From a checkpoint of a small image colorization model: 1.43M parameters, activation relu.
Rows from block 5, named by matrix and row number. Rows with one number belong to one channel. Each number is 128 + 24 x the weight over its row's rms, rounded and kept within 0 to 255. All counts start at 0. Numbers have three digits each.
# convs0: first 3x3 conv (model.blocks.5.convs.0.weight, 80x80x3x3), inputs 40-49, a 3x3 kernel for each
# convs1: second 3x3 conv (model.blocks.5.convs.1.weight, 80x80x3x3, transposed), outputs 40-49, a 3x3 kernel for each
convs0.5:117128132140149144124112144157156207153150121103142141107100129117087087135164179111105122106116148120115112103181113132135114104119123115076073115227187069071128114131105102134121108089115183152180201142116187128167098107107094104086105082079098111113107116124108115107
convs0.6:120116124105126139113130150135140135133129126117130140126131094120123121146131127121132142111146135145154170198153255147119173126123147105149165095131142125101139121116138101104123097104119130132135161127114141115109158110062165148107166137115145133113142138126147132121
convs0.7:121109133129114129140097099086107159115139088132088115117113176146163146160159162116112126143129114108135132098118109094101115118127119185155073083168216121136181087103124140158149173144156138140134117103141100109116128123110131142123150133121108099110133148163117116142
convs0.8:123116137127123130124124122119117105129134111133117107108133117116137105106129104125135133148140133141148139123115132095098082123139157144150118132142115134151125143118117131115125131127132139123123134153109141102099161145080141142075129125098151130142192136129149154138
convs0.9:131120120141115122110106102111124131112128142096120121126143141104157130094114116112104108138146123119151132085133126098089135088105177231255240085171222180112182088134128099078088132100091140117120114103112091080104177136101162155126117111100120116111116109119127125130
convs0.10:130108111138111123137098131129114135133121122118120099114124127138144121135136125138125136117125117136133117120118234135127154139157114164090047193101098206167105106114089146111086187154132107098097107127095126121112094133156128127109110136100121119125120113131127108121
convs0.11:115122121120124112128124103127123135124129151142146163134117101124100132107112114118121133106106127113102120123124136123145161125128147168142090177134061153090047146146126163123107117104122102097106091098106105114103059064119065076130059085165140144139147175143122131113
convs0.12:134159112121162141146128128129123144139156160164146128160164147180181192157159176119133158154159136116129138143100122082114153091105130134134131122127144130134133118118124096108101101113098117107111151116095111106114105073157088121191089133223115120108098114136127148145
convs0.13:105104123091109121093090125098105107095099107103113112126101153159118147155112131112137125126130134121126134208151111185106079125108101121110144130125139156150168134105154149105139129130126170177171136159151149162164166139106159113108132082098089102115116116123138135128
convs0.14:122117133141135143151150131142113110149134155126133148106102081085135120103120144136141105124122097159116110104116114077105106060102094088115087092118146103118119111121152134137154186193202116173160123170169117146165138135153100113132085127118133152124123130127135123126
convs0.15:116119137124133118153125120130107106112104118117115117109096148119097144106119133134113131079126125107136123122114105138125115153167109146129129129119124095106151124141134123125143099125123118097136106104137118103139139086094169106081165180071139146132122139138125116109
convs0.16:139122116157135115131138144149155153135135140154176157120106128130096124158149117124152155142135122156177131084133254046105186039107168100063098156155102110138143127131117137128121181134140117108124108128120129127126113100072111124120188167177131115110102094083140133120
convs0.17:122127145132113127130112122122106125129102103142122120086098129096092128100097101126114102121138101116127111153119108165126110179125112058124184038122191038110158125127162093125157095115150152165146170147150142154173155117056134105059127090094142138136145136133135127130
convs0.18:133116116139136121141138138127129112122116113110138138152179168130171147118136119133129114135114145131143130146164112102106111087105084102113093126125134129158168089090108112100126149173197130147144142141151136122146127189208105119159103119090099110114107110107129127101
convs0.19:098112106120122131132135121127136120145141116154130111112113103113106096108109132123117135153129127134132135133152121090144112035073087102089086118113122174111131138123141143137122169136126136135151136133124143145143140167152127163125054130132137132149146144125151162153
convs0.20:126110110136127123118113117126132139117104103085091104101123097105134129130135126114121127119142119130141111090108135141138146150122141143143151096119133086118127138148168103132137118117122116138131130146145118123129095104093120131085211171151104101096099089094118106107
convs0.21:117119120144121117138120133134134134121125135125132126129109096146111129112143098117123115146125136112115122136150121137149128086122114128123122142107094152103093118128065134122061184196123112120114138126140143145146111098107106089165139135155106113110136125116163149140
convs0.22:122128112134131130137116095125124128097127167130155136134147120121154132107126091111126103119117103104117124117091137113117113128132159146143107172146087140111079098089091107133116153108126117128147147144156141154166111155177095136129108154131095096095106109100115101097
convs0.23:128155150142125147149142118133126130114112120128123146121118134142136121141125175162139155122139175137128148122152221072098167048061165101162127093094143177090042108098119107091107108061103129101115118109118104117128138118139127153151080141150102120125138141140136154149
convs0.24:112127127100133131111112138130134110137115108133138127099081062116097108138155124170136135141145127129130126092114116124099114220178124104093112142117149149107095136137116128124109112112113136127107150126112143130126078102061102093185239150137130122126138150139127121122
convs0.25:132109113128126121136131128200160144184151132137115123148120153095124128127099114144139145148140139160156130132159127118113142141145160134122091138116112118115099102126110124110108143131132114127145110124138119114138070086144073059110096119138151127132172166141135152148
convs0.26:125132149137149138120142141123126110100098129101138129102132120087099126098125110157149108156161130141148122092174127095158127072136138100101183153146025073144140158153143159144141164171150136144127142130131161153131118073092110076094086072111104114118137140136120120114
convs0.27:135147118128149118115134122106126119119141128115144146125086093121124118120109088123104135117112130111129132103172179108142137122125153164108097120109121127135111133144130103128117146108115119114134101118145114164146114125124097117142136136110116131139118122137109144163
convs0.28:103112122139112107112111097170132143137170174130155143090092091121126093150135123126152147135127131127128124099125133119154106143134114102131169089113114134099119136136141115110120085099143132133153102100111111108142087115116129162125115136095119114112087105109119141122
convs0.29:120134100118115094133122144121106105125132114117135139134126133128114141099098111118104165122117118127117137084113192116100118140168138110126112120170109130121120134097101133126149152130117164130100153108101146121109109145188119110138086121143097079105120130133116110122
convs0.30:128118126127106109105126138136135119097099158122130106080114094104133179144132119102143158146126151121127150121115217106114171110111155127104240164110103193228214114074098129098103111160113155153164152166160157155138106087077087077130083096112135124113122129120138132121
convs0.31:108141130103113142125106133093095115107111110120105112116122105141114107151123122101126126130115128140131098097115154112140113097129090137108131138117150163172122114174158206217160174148143111118106120131111132127116124138113122142136120139116120114118111118120116120124
convs0.32:121163122134128093110144096104120110111124127099111093183155142109153134106136136137125121157140125129132122098151123101138139106103117174218153157152134119085115141158131101128165084133135130097125129139135116126138114115118109114101103112103132127125128120129133123136
convs0.33:110111112150129103134127121134151147123169160155138128107124149092107119106117128097140101105125110140136159116132127114141134113136184138100106144134116097099138110115136096101126086118148108138142095103154115109141123185204067111183017080195117111105111123123100109099
convs0.34:126113105127117104119113124148128105144126126108101100226158122123069075118089065146128102147139145146120114123133124143207175116113102153129124144107113149137134125121091117132100116108102134135136121115127110106129217235143140151121076103053210211193129123121102108103
convs0.35:116105118120105124116100153124127126104113139109117132116093139126088091129091122133131148153121141138121129135129150108116128139112118102097211080090151077114157088136214100128106080120076138112097151140139149120110094068074153105078182179134115105112135123115122117116
convs0.36:118134125132125126135150107115135108113139149089111132145136096171119096199165131133135158116136142120122146145112118128083095162109070138132131139146124130133149119122067132139089112148101140155108143164137118151123137094100128126090119159104152129134129125097142131107
convs0.37:103130113122098105107119100103110122126143134118108127140131133116118125146105108127115150139118109114123120085092095085091122125081099146143144158124118115093108196161119200147120103116081099108101120115106110106133135127122119126123119102132119111102112118108124137127
convs0.38:141152132136125104140118143158164146133161139107117125101159140112139143135116117114118131113145115136126114102083094117124088126148123128135145129141135129155126099088127073105134154147120143145120110136109110131099111144089091090089116170141126110112129123112131143147
convs0.39:107125115121131137114114095160155156160166165134145176140091102135128099107115104123132136102130100144148125131103173116136167089121126155195134079135172126102116080115144126148160135111161096077114120133131123107103098108123073114087077121108099095117109085114140123136
convs0.40:127114112139125114131139125106108130112117133117121128147116128093103113081096128124135113148155099132116124113139135109142107132126087053100100082158114084131095080125108104112132086096126103099107125132119134126120116115149101103116111101095114127110126118129112107109
convs0.41:130151130136153166106118147126118120102123127126128114094105087145110084135090079104086114110108101106121129174087120142115115142125129131124134113121130100105126099104127104089124132105133104110112119104104121098103118092099101132101133104160108098099125119141127142157
convs0.42:119124142119127117115113107134121117135133131116120118097097111087111119093146178121152139117110122096126115129120121152148143161150167140161158137146128124106076163157120138113119108101085125107096123104099129111123057079159077108157130134191083096126123113139118132158
convs0.43:110104144119143125110137128148151152164142143139160195140116137121098121148138132121127158146137128131099112122149074146114064167105071166108107133121114093124114145149146124135123091132138128130122116120136124126127142159131152154140142105075128113114124145141112121149
convs0.44:145136125133138120122135126140128126142125114118111108148121119137153110189152124121118113111126127112130117146158132112110105136127124071214212189169060098019067213180093090026091087174231123132116125132123117124126116135153113152175115122139115126114118136121143151146
convs0.45:136109110110120151110122150113120152109116128119096093135138180143128146111119120111108122119126109123126129133124119147148111092107119122116104100097107127113108141119149128110153096152109114115139112125131154173162155159113129150098105102122138145134132136136130131124
convs0.46:107125124096127146121091119139137178161140111148138143138121121157144107139153132143167118129114118114102101117234255090143118077153055127088118093097174154133144111135114105142099145137099114147120119142132129144111100088073132119134143138124097106110105120115099104127
convs0.47:144116116164120111124119114137112091132110110117099117123162127090156114113148127137158130138152132125123128106140109137132131100138120132067099100066102120104127106147137108142110130130087129123113125136086121122084059111080065139116091186159131135096139127137148124137
convs0.48:125129126126142145117123129110102110130117120123115100151147147154125154136120131113150131111116134125123146118117076114165189130113114134132151114133105112141146102120115098130118094117088108141148130122130121121137185150145181134135088025065110116108157163162123117129
convs0.49:126145140128134133130124118125131130126147125116118135167141142162152166158144152149163135152144125130153136127127135138134144127137112115148114140134113125129096158151125143110155115097134133113120134125131143122133153107103149125067165138074132142117131128120115123112
convs0.50:161181167163147101126099112088106111085101112095105112125096115156105126163176163149132127137166146113125107147095115173161178118136143107104091121122111121114089152115100113098121138137157126100129111102124147144134091151116136104107155104095129134120140127115133134127
convs0.51:151126141133133122124150143120149167126140147128138136144169139154139090103087132145123165124125185123109176157090109157093204140096237172169114131161157137117133105126125149153117150129119121097120128124123094126115103134094110152100124150103142135120151138137135144145
convs0.52:129141149145185182127148151141150131137173140143154134091098094105105097145138125113120103129118118109100130109168158109139092117135128091118115110124106102116133143146128114125147096098106133143133120146124109109121140122114134144098118107112109130115106106108131122122
convs0.53:135122114132138138106140148121131141106121144094106121129105144122085117114091130106130113125132133110136114096085089133110089198129101138120139114120121102119109102106109131117117124157121138163156116148156130147153153115048172111065255155076120130129116123106115131123
convs0.54:136140114135136111159140099098103075133145119128150120122084074169142100182131054122100114137103113129113130089128083131101089121112093102080098129133147135166180105118122125097109111122116124149157098109125116124132070092064135161142131147142125143118130139123116107112
convs0.55:129137125124125122138133123110130132101117127114130136156187178133146217123153142126127120141114114123123115086124091120152125113112121145109095129115101141113091121094101156182145071107139116119131120141159125130146158130068162145142151126209134118145137122137126118130
convs0.56:099119110127133112121116119098111132118107114107107103114108093108135122137144124127134147128160141107164127100161255098098175068081097133150124137116122150149139129134141143157167179165186105131125114120117111115121163122093152130116153107164118105110114113128131132138
convs0.57:149141129133122120105115115123099102112107114134143140149162146148141135150139125106146107140143125145151107146143124148116118156131120098097100109100113130141166131150130154159114159146138143117101143139150131144128156126096155125095125105091164150139146119122137132111
convs0.58:109135128093110112107124126149097159094130167144141165159116116145136148126118126119131111133117111134112106082087113090116139093112090138198255124045190086117150104138132099086080114100086117111111095117104136135133096106109125130115164159151090107098102108101128124127
convs0.59:148110112136145125155128105111107145114141151140165198118108104099105145132138127155193126136182092141199117115133146113132116129147102106097110133101126157101121151199192108145159098124167159128113147138102115113114173129182106101174138109155089105091120110109112107119
convs0.60:131116123140132123135109119147151106157119126126128122112144144134136142102093112151133132153147140150137124072121132116157169160136142181153151175142107128096091179173128177117076133099119114120135125113128131115111101119173098121141138124155101113125111100110112106124
convs0.61:121112120134125129143139110112134127098120119108119121134136221108095138078119120141137135133128126120135129111114138095116124096104099124142134138137121092140131104115097091086116104154154133150154119134137125144134103126174086104176068078185108142129139125114113110091
convs0.62:128129144121140157130117132137135126112113102105109088110110101118091109093151180111139105141110129160115109061091120070123150054163150239171096162110085101074036165137154133143129117087074148144136148123118140126120105088118122091120091155190103091107115134121146149139
convs0.63:123132119113108105109116126180126123123140137155140129139130133147122145134111133131114118126122136128135129100063063146148130140096121089160157109112131099124164113110113108111116116118135140146137134128118130123119065134134146126126149135118110120123107115119138145151
convs0.64:103111109114119117128121116104090095104121084097079079131138122146083106093076131137132129111129132102120120115126131115130144112103116117068173122122155107121109084069058066079060047073051099093103112112105118113108125113097122109113126132104103106114115098109122105106
convs0.65:134134119127126113107103113118120114119138123108143139110146140119109146137140141118109099107110110150132127086122139102131144076122174172123123148112140135144145107086123086109107080123085148147123126129138121114129095105103128135124113140131141142153113104127117124110
convs0.66:128120107139139140137145134146127136125131153139149133126128139151190158135133124112118137101130127099098140093126231136111161085123153079059062115104116174180159102114103143130113135146090122113097134142138134158157150176181099112122114079082104107107121125130109105115
convs0.67:122120109120121118122120115106118123101103104092093076097127079100090132084138132134144155136148162145150170206183138150142120164106099061067078117099111122137174146147136121148123160171149153140174156149155151136159152093109068121060094074079109112114115110126121131136
convs0.68:126117143143125126132147135127126135151125126149126136164113120154189127152155149134127131147140134151163126125119088095108128050065112091129154097114124103104104130150147147131127138160123131129114131128123125134131099162120110147121099109098131130119131116130139129123
convs0.69:130143161137175147126163136140127125114117120124134116111106131136135142145115121161121112128106140140130144093105127151127196137128141124119113107104099130110106153151216171152185176125125116107121111115134119113116071150135177234156166226109126120110117116117107109122
convs0.70:134106120129109131132123154105114108111123118125133120118106073104090098123133124130131138147119147127130118161167174070089102112095121026088119100132146112179255079103138102143159110105184110110118104105124139141134201158096161113084104086064111100100122108105109125117
convs0.71:132118131115129165131132141137147142125131131128122140154136126149114111146110115138133136151116126135138108181168147147134149132127112078068093162141137209164134124103099133113126122140154112137130143133109133104099183134111173112112141113098103113122117119121128143125
convs0.72:127132147123116132129117126107131123137152135131118114111112117140144125138158153125138146125133133129104141095094102149138074215138148161172164117142143088118090103129149116105134071077092105148145128138152105101153109115117136098157157121131128124119131112114114108115
convs0.73:107123175120122143110113132113098115115108112108113111112135134120113129121158140109118126112113111126125126140124097119139127152106117048086155035078210074179173084169154124188081171088090139142118157147098134123113154106110099102140132098121096102104107098139136142150
convs0.74:124129117098097124093092127121097113092101139122113152175140155112108136122094095126127108124130155122105132172132120225171169177086045144136104122142133109095071126127108125124103144131108135135154114129142133124137155097127131138122092070092135109121155125109102116122
convs0.75:141129148126120108134112111152124125162128116127125112119123115141120144106142116127149120113120132127155099091100065119197186108152104129085130104088128124109126143143135132113090147145123141101104107097099108119106175126149167136138177116093134122111171131139132109128
convs0.76:099110126119122112148141131125110113130117100127128132112128141097110131095123148111122109114135121128114113088159156072146163092123139115100084131145146169149113148136100148129109165101077105134125118114106116111116126153186085128164069109126126108108108118126115121121
convs1.5:136129117086144115115161155130131127097103125113114136089114108105145151118157146121126124110126115137159151136157155116124151119103142136119115123131137144123125137126144137118118140128112119123114069104081142120094135116120121134122119120138109138123110112122126142149
convs1.6:130151131116132130097126149123097127159142158098111098128121097134128112117147103084092169142091179120155190134142255111111110067105080099123146108159152089128133127128120128132135125147130112140132114129098130134120125110067148144097144141097099107100143126102153147108
convs1.7:073080172085101139151156135123099107094151126146133109100127110113104110093138117124129163108104116106094124110155146106152149111124120152101100120067085060086160113138124111137143145150117091109131110101146147118158104119100116124112104120101098110112120134118123128136
convs1.8:141128132129114124146115115139137137161148142144132125122153156143168150157156158139154135155159101146149110121138154148154160143143123131123114133124123137141125140147112143151126134140125151119134117105140123110124131168116126143108129159119119127123112124113106137124
convs1.9:143142106152131110156142111115124135127095109121115109126134153126116159135119135140138108118120089116142109102110136126127149108114128140084156139098092141118116213169180181163143161151185110104114141113099158119118113117111098075072133111065113117130120152145128144186
convs1.10:127082136098106133176160128083090100106112123130134126108128117113123110098123083091134135127135125103136115113107108084133126042086101129096072169096076175134092171120111172140124204173171110117092136128091157147122141128141169129131135113151122118122117134135134146135
convs1.11:095115138105132127127135125118132141125143149134153165098161125127150117121153140130123146160141158157126132121121144111113154115128153158156130137130101115095060145086065145114093133115096126107095145126114133118106133126147154161173145150155132129138122106114168123145
convs1.12:136124113112097088096103104125119068134115084141157116134126093091087069129088089117147112117121086115098119136158138091149121134129113131120095118128092116113118120165141113133135124137122101117122141108101117102128079137104111125123104157131120094115129159148152134149
convs1.13:171125106145129106144136138132136142116113114115126110086120114113159149129149141083089097095105143120108148110133129127128095138134089106099088126137127127150130108128121120134119127124090153115114146122122107110131164139120131123122132150161086106100116116122155162132
convs1.14:103128101124147091157145113140110114147132091132114118135146126137142157161158140138150117129123128151141133108110127126143132116120113114094128092115135122140133093123134145117109128122105115109138110100145150100125105130144120126163111143136141135126160168150156127149
convs1.15:133132112124123126123144138124124105098097094096108128126151126102140105142106123130130153138107149140129124136125096137150125155143154107132158122156128138133132148146138134132125144111118116137137148167157158170132132089113143125122175140114117133127144142133116143117
convs1.16:136157116093117095082110130162115111130098118142115113096094103147170142135142106093116136127128139094114121077138255111134167097134132172119128149108144162120127097086110153127124146128107125093114143119120138142155098107072149148130152119136100123100137139140158146138
convs1.17:126137148111130159108147154163163148148147147155157154117159126108178153126143118116075111109089113140132147150132133144128127169137126072118110066119138069115130094126165095137150082114135106087103116107118102112110154143148151123143157159167110128136132124116132122114
convs1.18:118116113126120114105111145116109127120124140137119112142158160126123124111098121121106137139143166106113105151153141150144162101083093091115122083126131135155133125120119159165136124134156104123134114111132113111117155113113149148140089101115126082100120103120178161177
convs1.19:150147139143134147118125142116110127130130138145136125168139143138136144122108120128119116139119115174116097140174169107140141074067091102127123141137132123145103147106121142129104134139138120112135098091137132144150115145152139133117087113105136117104135142121148127119
convs1.20:137129157131130119100107113120136143129139150104113122105138126102130135125135149113079116153135134167136139133135155124114125171135145131114143122116148084096122117139136108111150094108131122121142095087134079068103101109109152127124156133112107124152151154179146139096
convs1.21:131132143133132125132125132167203195109130146201178140145138109152157123153138133132143108121149144133155170122147111106124120123128144118134119113155139107153140144111104150122123153115126133112127126132142113140158120136136123138149122138144108123122104097123135128155
convs1.22:120113114131130124161164116121113105100127116103115112116126126128148144132126103122119118089108119099109110120121134138127122113127132115114130119136142139121141118121127143147132139113123118129150127112110145181150135119153097089145068082111129116093138143124127132129
convs1.23:125106114138120098099132101204182181078116093139128116090108106130122115110106077108132123081114118126146161071134171088147124023102114102122173186165126171149128141110139148141161125179191120176182127160134138149128125117112121123121118119085102086106120127092134131141
convs1.24:094114135102141142122106119126113100129121110136130119118144131151173146170178121123152106137146143119164148144120088139140138167147168122111118144112108151120113127133128151132137162148121136119132156151153156144153131120086108147141170159158116133148145108112110098089
convs1.25:088129121108129113111119094143131098124133103098128122142150174139154123156122141087083141092090141089072117117127143103114120097120134117115128120133118142156120152147135151143119135128121111141128119120126093121147159141131164152159134166130142131117094091061117123123
convs1.26:118139132121133129179138114139159125169141146141170166157146139110152140100110110137114112120116126139141112116131137102128129095108093138135153079104125100125130132124126144129120136098145145127111152110085160145152108133135130157159152157121133120135129115126118122134
convs1.27:114141134090144127090129135100111137109101134138127146167118110165141115181151127112135148123129121117124153136142136119127160099092123144127130141115139124132091127119108126119132131134130108098118135156173123139127108120141141131128152112114150133112138123105100100102
convs1.28:125135131117118139114142106120119139112101122105107099105077065150099086180176151096120122110122144105126105128126171138096122165150159157165141151151120096118126131155169115148153091095134187168131126119119083099135122122104124134159136157149095073108115123121129105091
convs1.29:136136133128124133132150154129129123123128122117125112088142144120146122121103103110136188097118182103120143081086065136144112105132141136128134139097115142112093113105092127134114150129103157114100145117056137122073109114131139146116106153137136106130141142128159158159
convs1.30:143168081130093085141089074096133109160096107111143116105094080095143120147135124097113124096120154104151122083117153102155129082123124073103126088122148163103127102151132149151122168135157192203160184143110128089114137141109132138131096104115100092113109106129128117109
convs1.31:100111145109069158145121156110102111121138108109121141115122117126128120119119118130120114131136116141140134113123150105116128084101117140114097166128088074120167121118070076097107147110127120134144115104111130119119117114134097099112122104113132135127115111108120123128
convs1.32:168135158161132145163118130116115080105092076116103082119103112115109132133137115114103123111120105124105106132142162126120156120126143144119141129089121128074110154132131122097116120122130107114117094080115126130111122136120111111113130106121122138126122124122120128125
convs1.33:112083108113097126140114119118125105111101104092103124123128116140149164135177149126131116100110109105112095072084093092105129116108130109111106087103135114116133137136147133134120121150108126159195111179210127195211097144137051151167058088121110111130133137131120112161
convs1.34:137145132126128117105108121116113110143133147136120143169125158141153135198149113155184179123133117124131123126095120126084118117092126134113102161136111149124082146119143182142122167124099104154110146138101136125130160145107121116117111074112255255250147146135108071041
convs1.35:140115129127137122107114131116137157153153143116139147086110156109172132111162164096106143109116150110106130125139133120115103137120122132104127103166161088121126129198107079123149056101131165126128176127160130123130144115078153169126108165156093107091111103113139086067
convs1.36:139128132137131139125126133111114127104120138106090113122105080141157120127142114160145156133104136125117113170146226166127186196138155117133136121141128119136108129086111138109098129109107103073123093085103127086118113123133120125136121138126144115124166142101131128098
convs1.37:156153180148149149131153178138141102145149118114127111088105084126140121139125135121131142116150128113150139127139129125134127120133148122129129139138162135129129133135143131120108124093100149170154176165157145142148121138134128141132118139125120090093138103139128120131
convs1.38:159153150149140133151146109132145120162173163125115109119101109152108120166108118125110136126119142138116132135089109148133132149118144113113118115158128114123127138122133157152164126144161128168179118140148130147166112116117131152136116122135113117131132108125122141136
convs1.39:111143113130178124119212163139089088074074072113080077151120100173134116156171098109082102100109123111101119116110135143122135125122121154131157124111134107124132159152137148144133151168154135132139135121128121118103142161185119135144124123126109096090127129087132128121
convs1.40:138124118112098108104106123158151133171138134137139160155122142134157151142149119111128141135118132121131127085128117103117149096106131096133117107129136103106134123153157130146133145127114136122109122090098093112103135173161128168163121162157113133092123126127101107104
convs1.41:155093102147111115098134161131140141120135145141144133173183164134153170106140091128112162134142112131121091158130143162155144147135162126123123111115114105116101147134144143131135150150120125136106093094124116124145135136137149125141145159188080152152125181170162152085
convs1.42:170102127152130153164129095112169127113143128118116091121123114136122142129132143115119122100167142087108165063101097116088085119137086128184166133166151147115123123143158113142125103138123186124091157122107158168170074119136115167131103127110108140134113120107160185178
convs1.43:112164133100144117101125131134094117137171220153112142128131126139141123157107103107161151125157142089129066163165138158140121154135110133153137142154137170132107124124121123111127141124128124117115120090111123106106137117112134133109117094094117116106129134114120131095
convs1.44:133103107121115138104107110119123130140122103136121098115107120159130100118120150140103126130138125145135134135157105169147135137141128129149132123082093101078109039045131097138099081076024105106151105097146111115137134150130093104130090120130136123120143126137143129104
convs1.45:162134132114130130105155152130156147141160164129123138148130143097113119089114117131145159113114117122132130191177215150123150125128122131128129145126133132104122109108136105117128100123110083092075094106112104118134122118088125128125110117127154149174104077125118091122
convs1.46:128135137127102096139188173152089093124113159117104085092099093148139128134133131080115129086111122131124104109112255124121172078096142116115132166159116107095154126097124146138169169121167128094092143115141146116159083092096120127142138132161118113124132102154128159163
convs1.47:104140102122145115111135113113128122104128114102120125131112165121092145123112159165145144147109112142116138147135173154136115153126138128120147130157144127154178117133122111109122105112116149137122165132104160111128116104148147134174155132163097110099084108094117112145
convs1.48:129136122090089110137123152146105075125117113107101091107164145080106090130090109128107131106110125094079094133125145090100106113117107131125135128133126142108112127154156134092133123088105126159163089108125106080106177156124125161095097100066134115119125091102170152126
convs1.49:116155107112118096078098114139124137133191183139108143106128089094124084119100081144133118141132095130124088147151170143127128163141110105152117101141113113126081148132150110098139108116134122153145109110130122138138136126114147118109145139107112131127131129153109145139
convs1.50:135122117114130129099110133129132114129131138138131137101108105126130109152143089114115145113149143114125155123148136096088100145122110115139163116117144140134123105109101118109125156133148123117098138126117115118100124127150120139142133122151141150108118105106145132138
convs1.51:123117122116151153109133157107087093113107125079103107146140090112113071106076042115123127119111116109123122106137136100129127119111090148132113128096109117120132133112132141114141149131121167165171164157140178171152125136124133131132132142139177188168136121081111112103
convs1.52:090089102069067105091090124128104107095081099127095112118120099122124153151153107105114167119114139131114126124132125159138138135119147087100114120115129136110120136104093136114113125131123136132126142119143136117140128140143137106091130111114132115127094116150108138131
convs1.53:165158142170141130127117136131122125128132132132129126127141130104158133115141124120101135103097114126111133119152142163162140196188136124146141125125132123130121120121133129137119116117119101092115120098126119088108119106095136117116172149137143135148136098117139134134
convs1.54:107090101134118125107126133099096127103100130138111144106144084173143091164171133118127175142120138142140142143144147142144160136135154049091105110146128136134135161134147157143162119110136088109154108131147103129142119111127147118150156133151169126148166186166126158132
convs1.55:096103166111091112117115117151141146160175182106119138106126117083101121060073092129141138113163123131171173138128118109116122117111144174156177185171129156171164149134134133130144156142162119140106110148129115154164087136123109112121142118102141142167108109109137120128
convs1.56:153147157127152135144153142160150160170157166121150150099099111119102128129125133096144114130133147149133131108118225109114142037084120136101110132130124094085134142120162119130171138148173088120126093128129086109122092094073142139099161137108108105122128128146144132141
convs1.57:160148135138127127148128116170171185159131154187184163097093122112127144114108089133094091097066094113115135140139112150130120149131127128112108111104107126114104136143123155141123140123107084121102068089095096095073151138124149130121115106097133140133126141112111123097
convs1.58:127116099114133120110120130058091105079093119113120131136154112091115102117117101132144077124136101097102087126155173118147173119135124142139197121055168120113147115138165120134118165144139117126141158137133135144130109112128131140126110121120110123114116126121139134165
convs1.59:131131138103103129147133142109101104121128126157127145125108083150108102147156148103177104103117108103122082134122113120114114124143156162144135138128122129133123136144117128148126121121098114140152091161148128149152092100109102130127103106109128111111133122139117084119
convs1.60:117140155114100105130073111106119115116105101084103115129129115115136109149156123117120134091088108104122077062121093076113122123126164150130150156135093134085080155139098130129128087114109170137131136127116089113106077105099124142128101126149130167169126112155132137162
convs1.61:128132159141150148152153123151167138137152151114124110182155165165169144091100090113125127084117163091112158120108100114122125060088122122110114117094121101098132126108134155165162155157136102097138107104146106116136090152116130181140131158124167141165120104156105116165
convs1.62:120129137136128114107088077122129153135146174103123129073111138120102162140144139111144130125127110126113129104123202102111156097143158152154125140156103090097076156153137112138122095122108143149163124166127109118087081132139126138118099123123106093090131112122121161190
convs1.63:117113123116118152142139130107129093174114100148098127092090095070144132095142100127139147150138155142126105065154129115138153155189187144130159118127140113141172114119150117134141122144124175132129131117138084113131102097130142143135143143144084087094106093092118138134
convs1.64:105095112120090140104114139104093116103118109114093122134192146144159145141151148126121135117116119118108130118132160121152152111139132095159230154192181174180175157176145161172153184164166114100094113090109137144125120138123151139123138140132113121106126130129131149135
convs1.65:123135148123129122135128104118140095113100095115127101109138109106129108111092113117140123130129124166124117063114143111144158110121150125085120140101123147125150107155138143133121117106155140101142132129138140149137120128149102117133105118139111120116117116132104123115
convs1.66:105104097108089082129114103108112107173167128066103126074081104102076103137130136125126164137160167125128154118119116089120140073110148119119105143115127152149137113124121112136114106082125088097141144120136169134151124115121130137130118124121091098101112120123136136145
convs1.67:100115139115123136106131149129135122141146138148141120137127126127165137138137114090096106112112157095113144151145138121123101081067078070083079102115122122139138110105090114087090120100108091114123105114113116142121182147142163143117149125131089110110125131131114140129
convs1.68:158103128121097109091089110161191167099107128132135095124096131124115117125098153135138135150130131177134147112131157135168146098100124133141133159142112160146154106138121120133121096115113145112168131107128124132129127177170131136144108148132116123119113145152135143118
convs1.69:119107111124124152139145152126141191148120135141132136123129149105126113142118155175165173169127145153122162115099099112116103121117115122149155131136159141135148168152103107114124099127123130116108129140117115096100113079112112076122088095143105101107083102139135137145
convs1.70:107152135094153128103178132127152154162175138141123135116121110116136134160147152136123106151156125136138113142147140133146180095101120071081102107134159134195171139131150116120145161166153095096099125127135131129145155164143164126139100101097096088124129110147134135127
convs1.71:127168129110125116086099132103139150099112174109117118095118125060118109105128106117155138131153129095137106129139119132132113099114096122092085151126104162105128137129124180118165128140163136106097160114090112082089141097081164130091140108113127120094141140126175143137
convs1.72:106128129093137125137146137138124143112112138119120126079080089171159170149150108122140179134119185139149175169113135153102124198165155136131136106139142060087108155174157127140161093104124099173169133162147100103131133123105123156127143147150113124112182147151117121124
convs1.73:110143126117136121135147112138136134121130111146144122078104106120129188165127147105141132124152179079096113142127089119151124125148110099100118111138146122123125109125090110122093109144112136118122135144099120059100140145121130168103139151121084073088184115166113144152
convs1.74:131131125089097107119104113096132109116136123132101102150134137146153130131112114138152170129175186122129139166146104134099087143129101148145129123128116140134104139117122121107122114114105152171176131122142139127124134162148139135110137138099159143153156170147136145083
convs1.75:153154142130155124108129121160186185096122115145144138117119126110117117123137154103150171128203140090155156161144163130108118160139126131122141134119142140145160164120098143129098149138086116149147142158141146153148145139114130136132137126110108131124102106100119112119
convs1.76:179152133163128114154127139131113113144144131121124121106139135127115146125154163102111114113120114137124132100092115104112156056102133109120124113110123133165148174133103151114115129121109143137132132142126126125118112118118105168154084109102125122115118143144132112156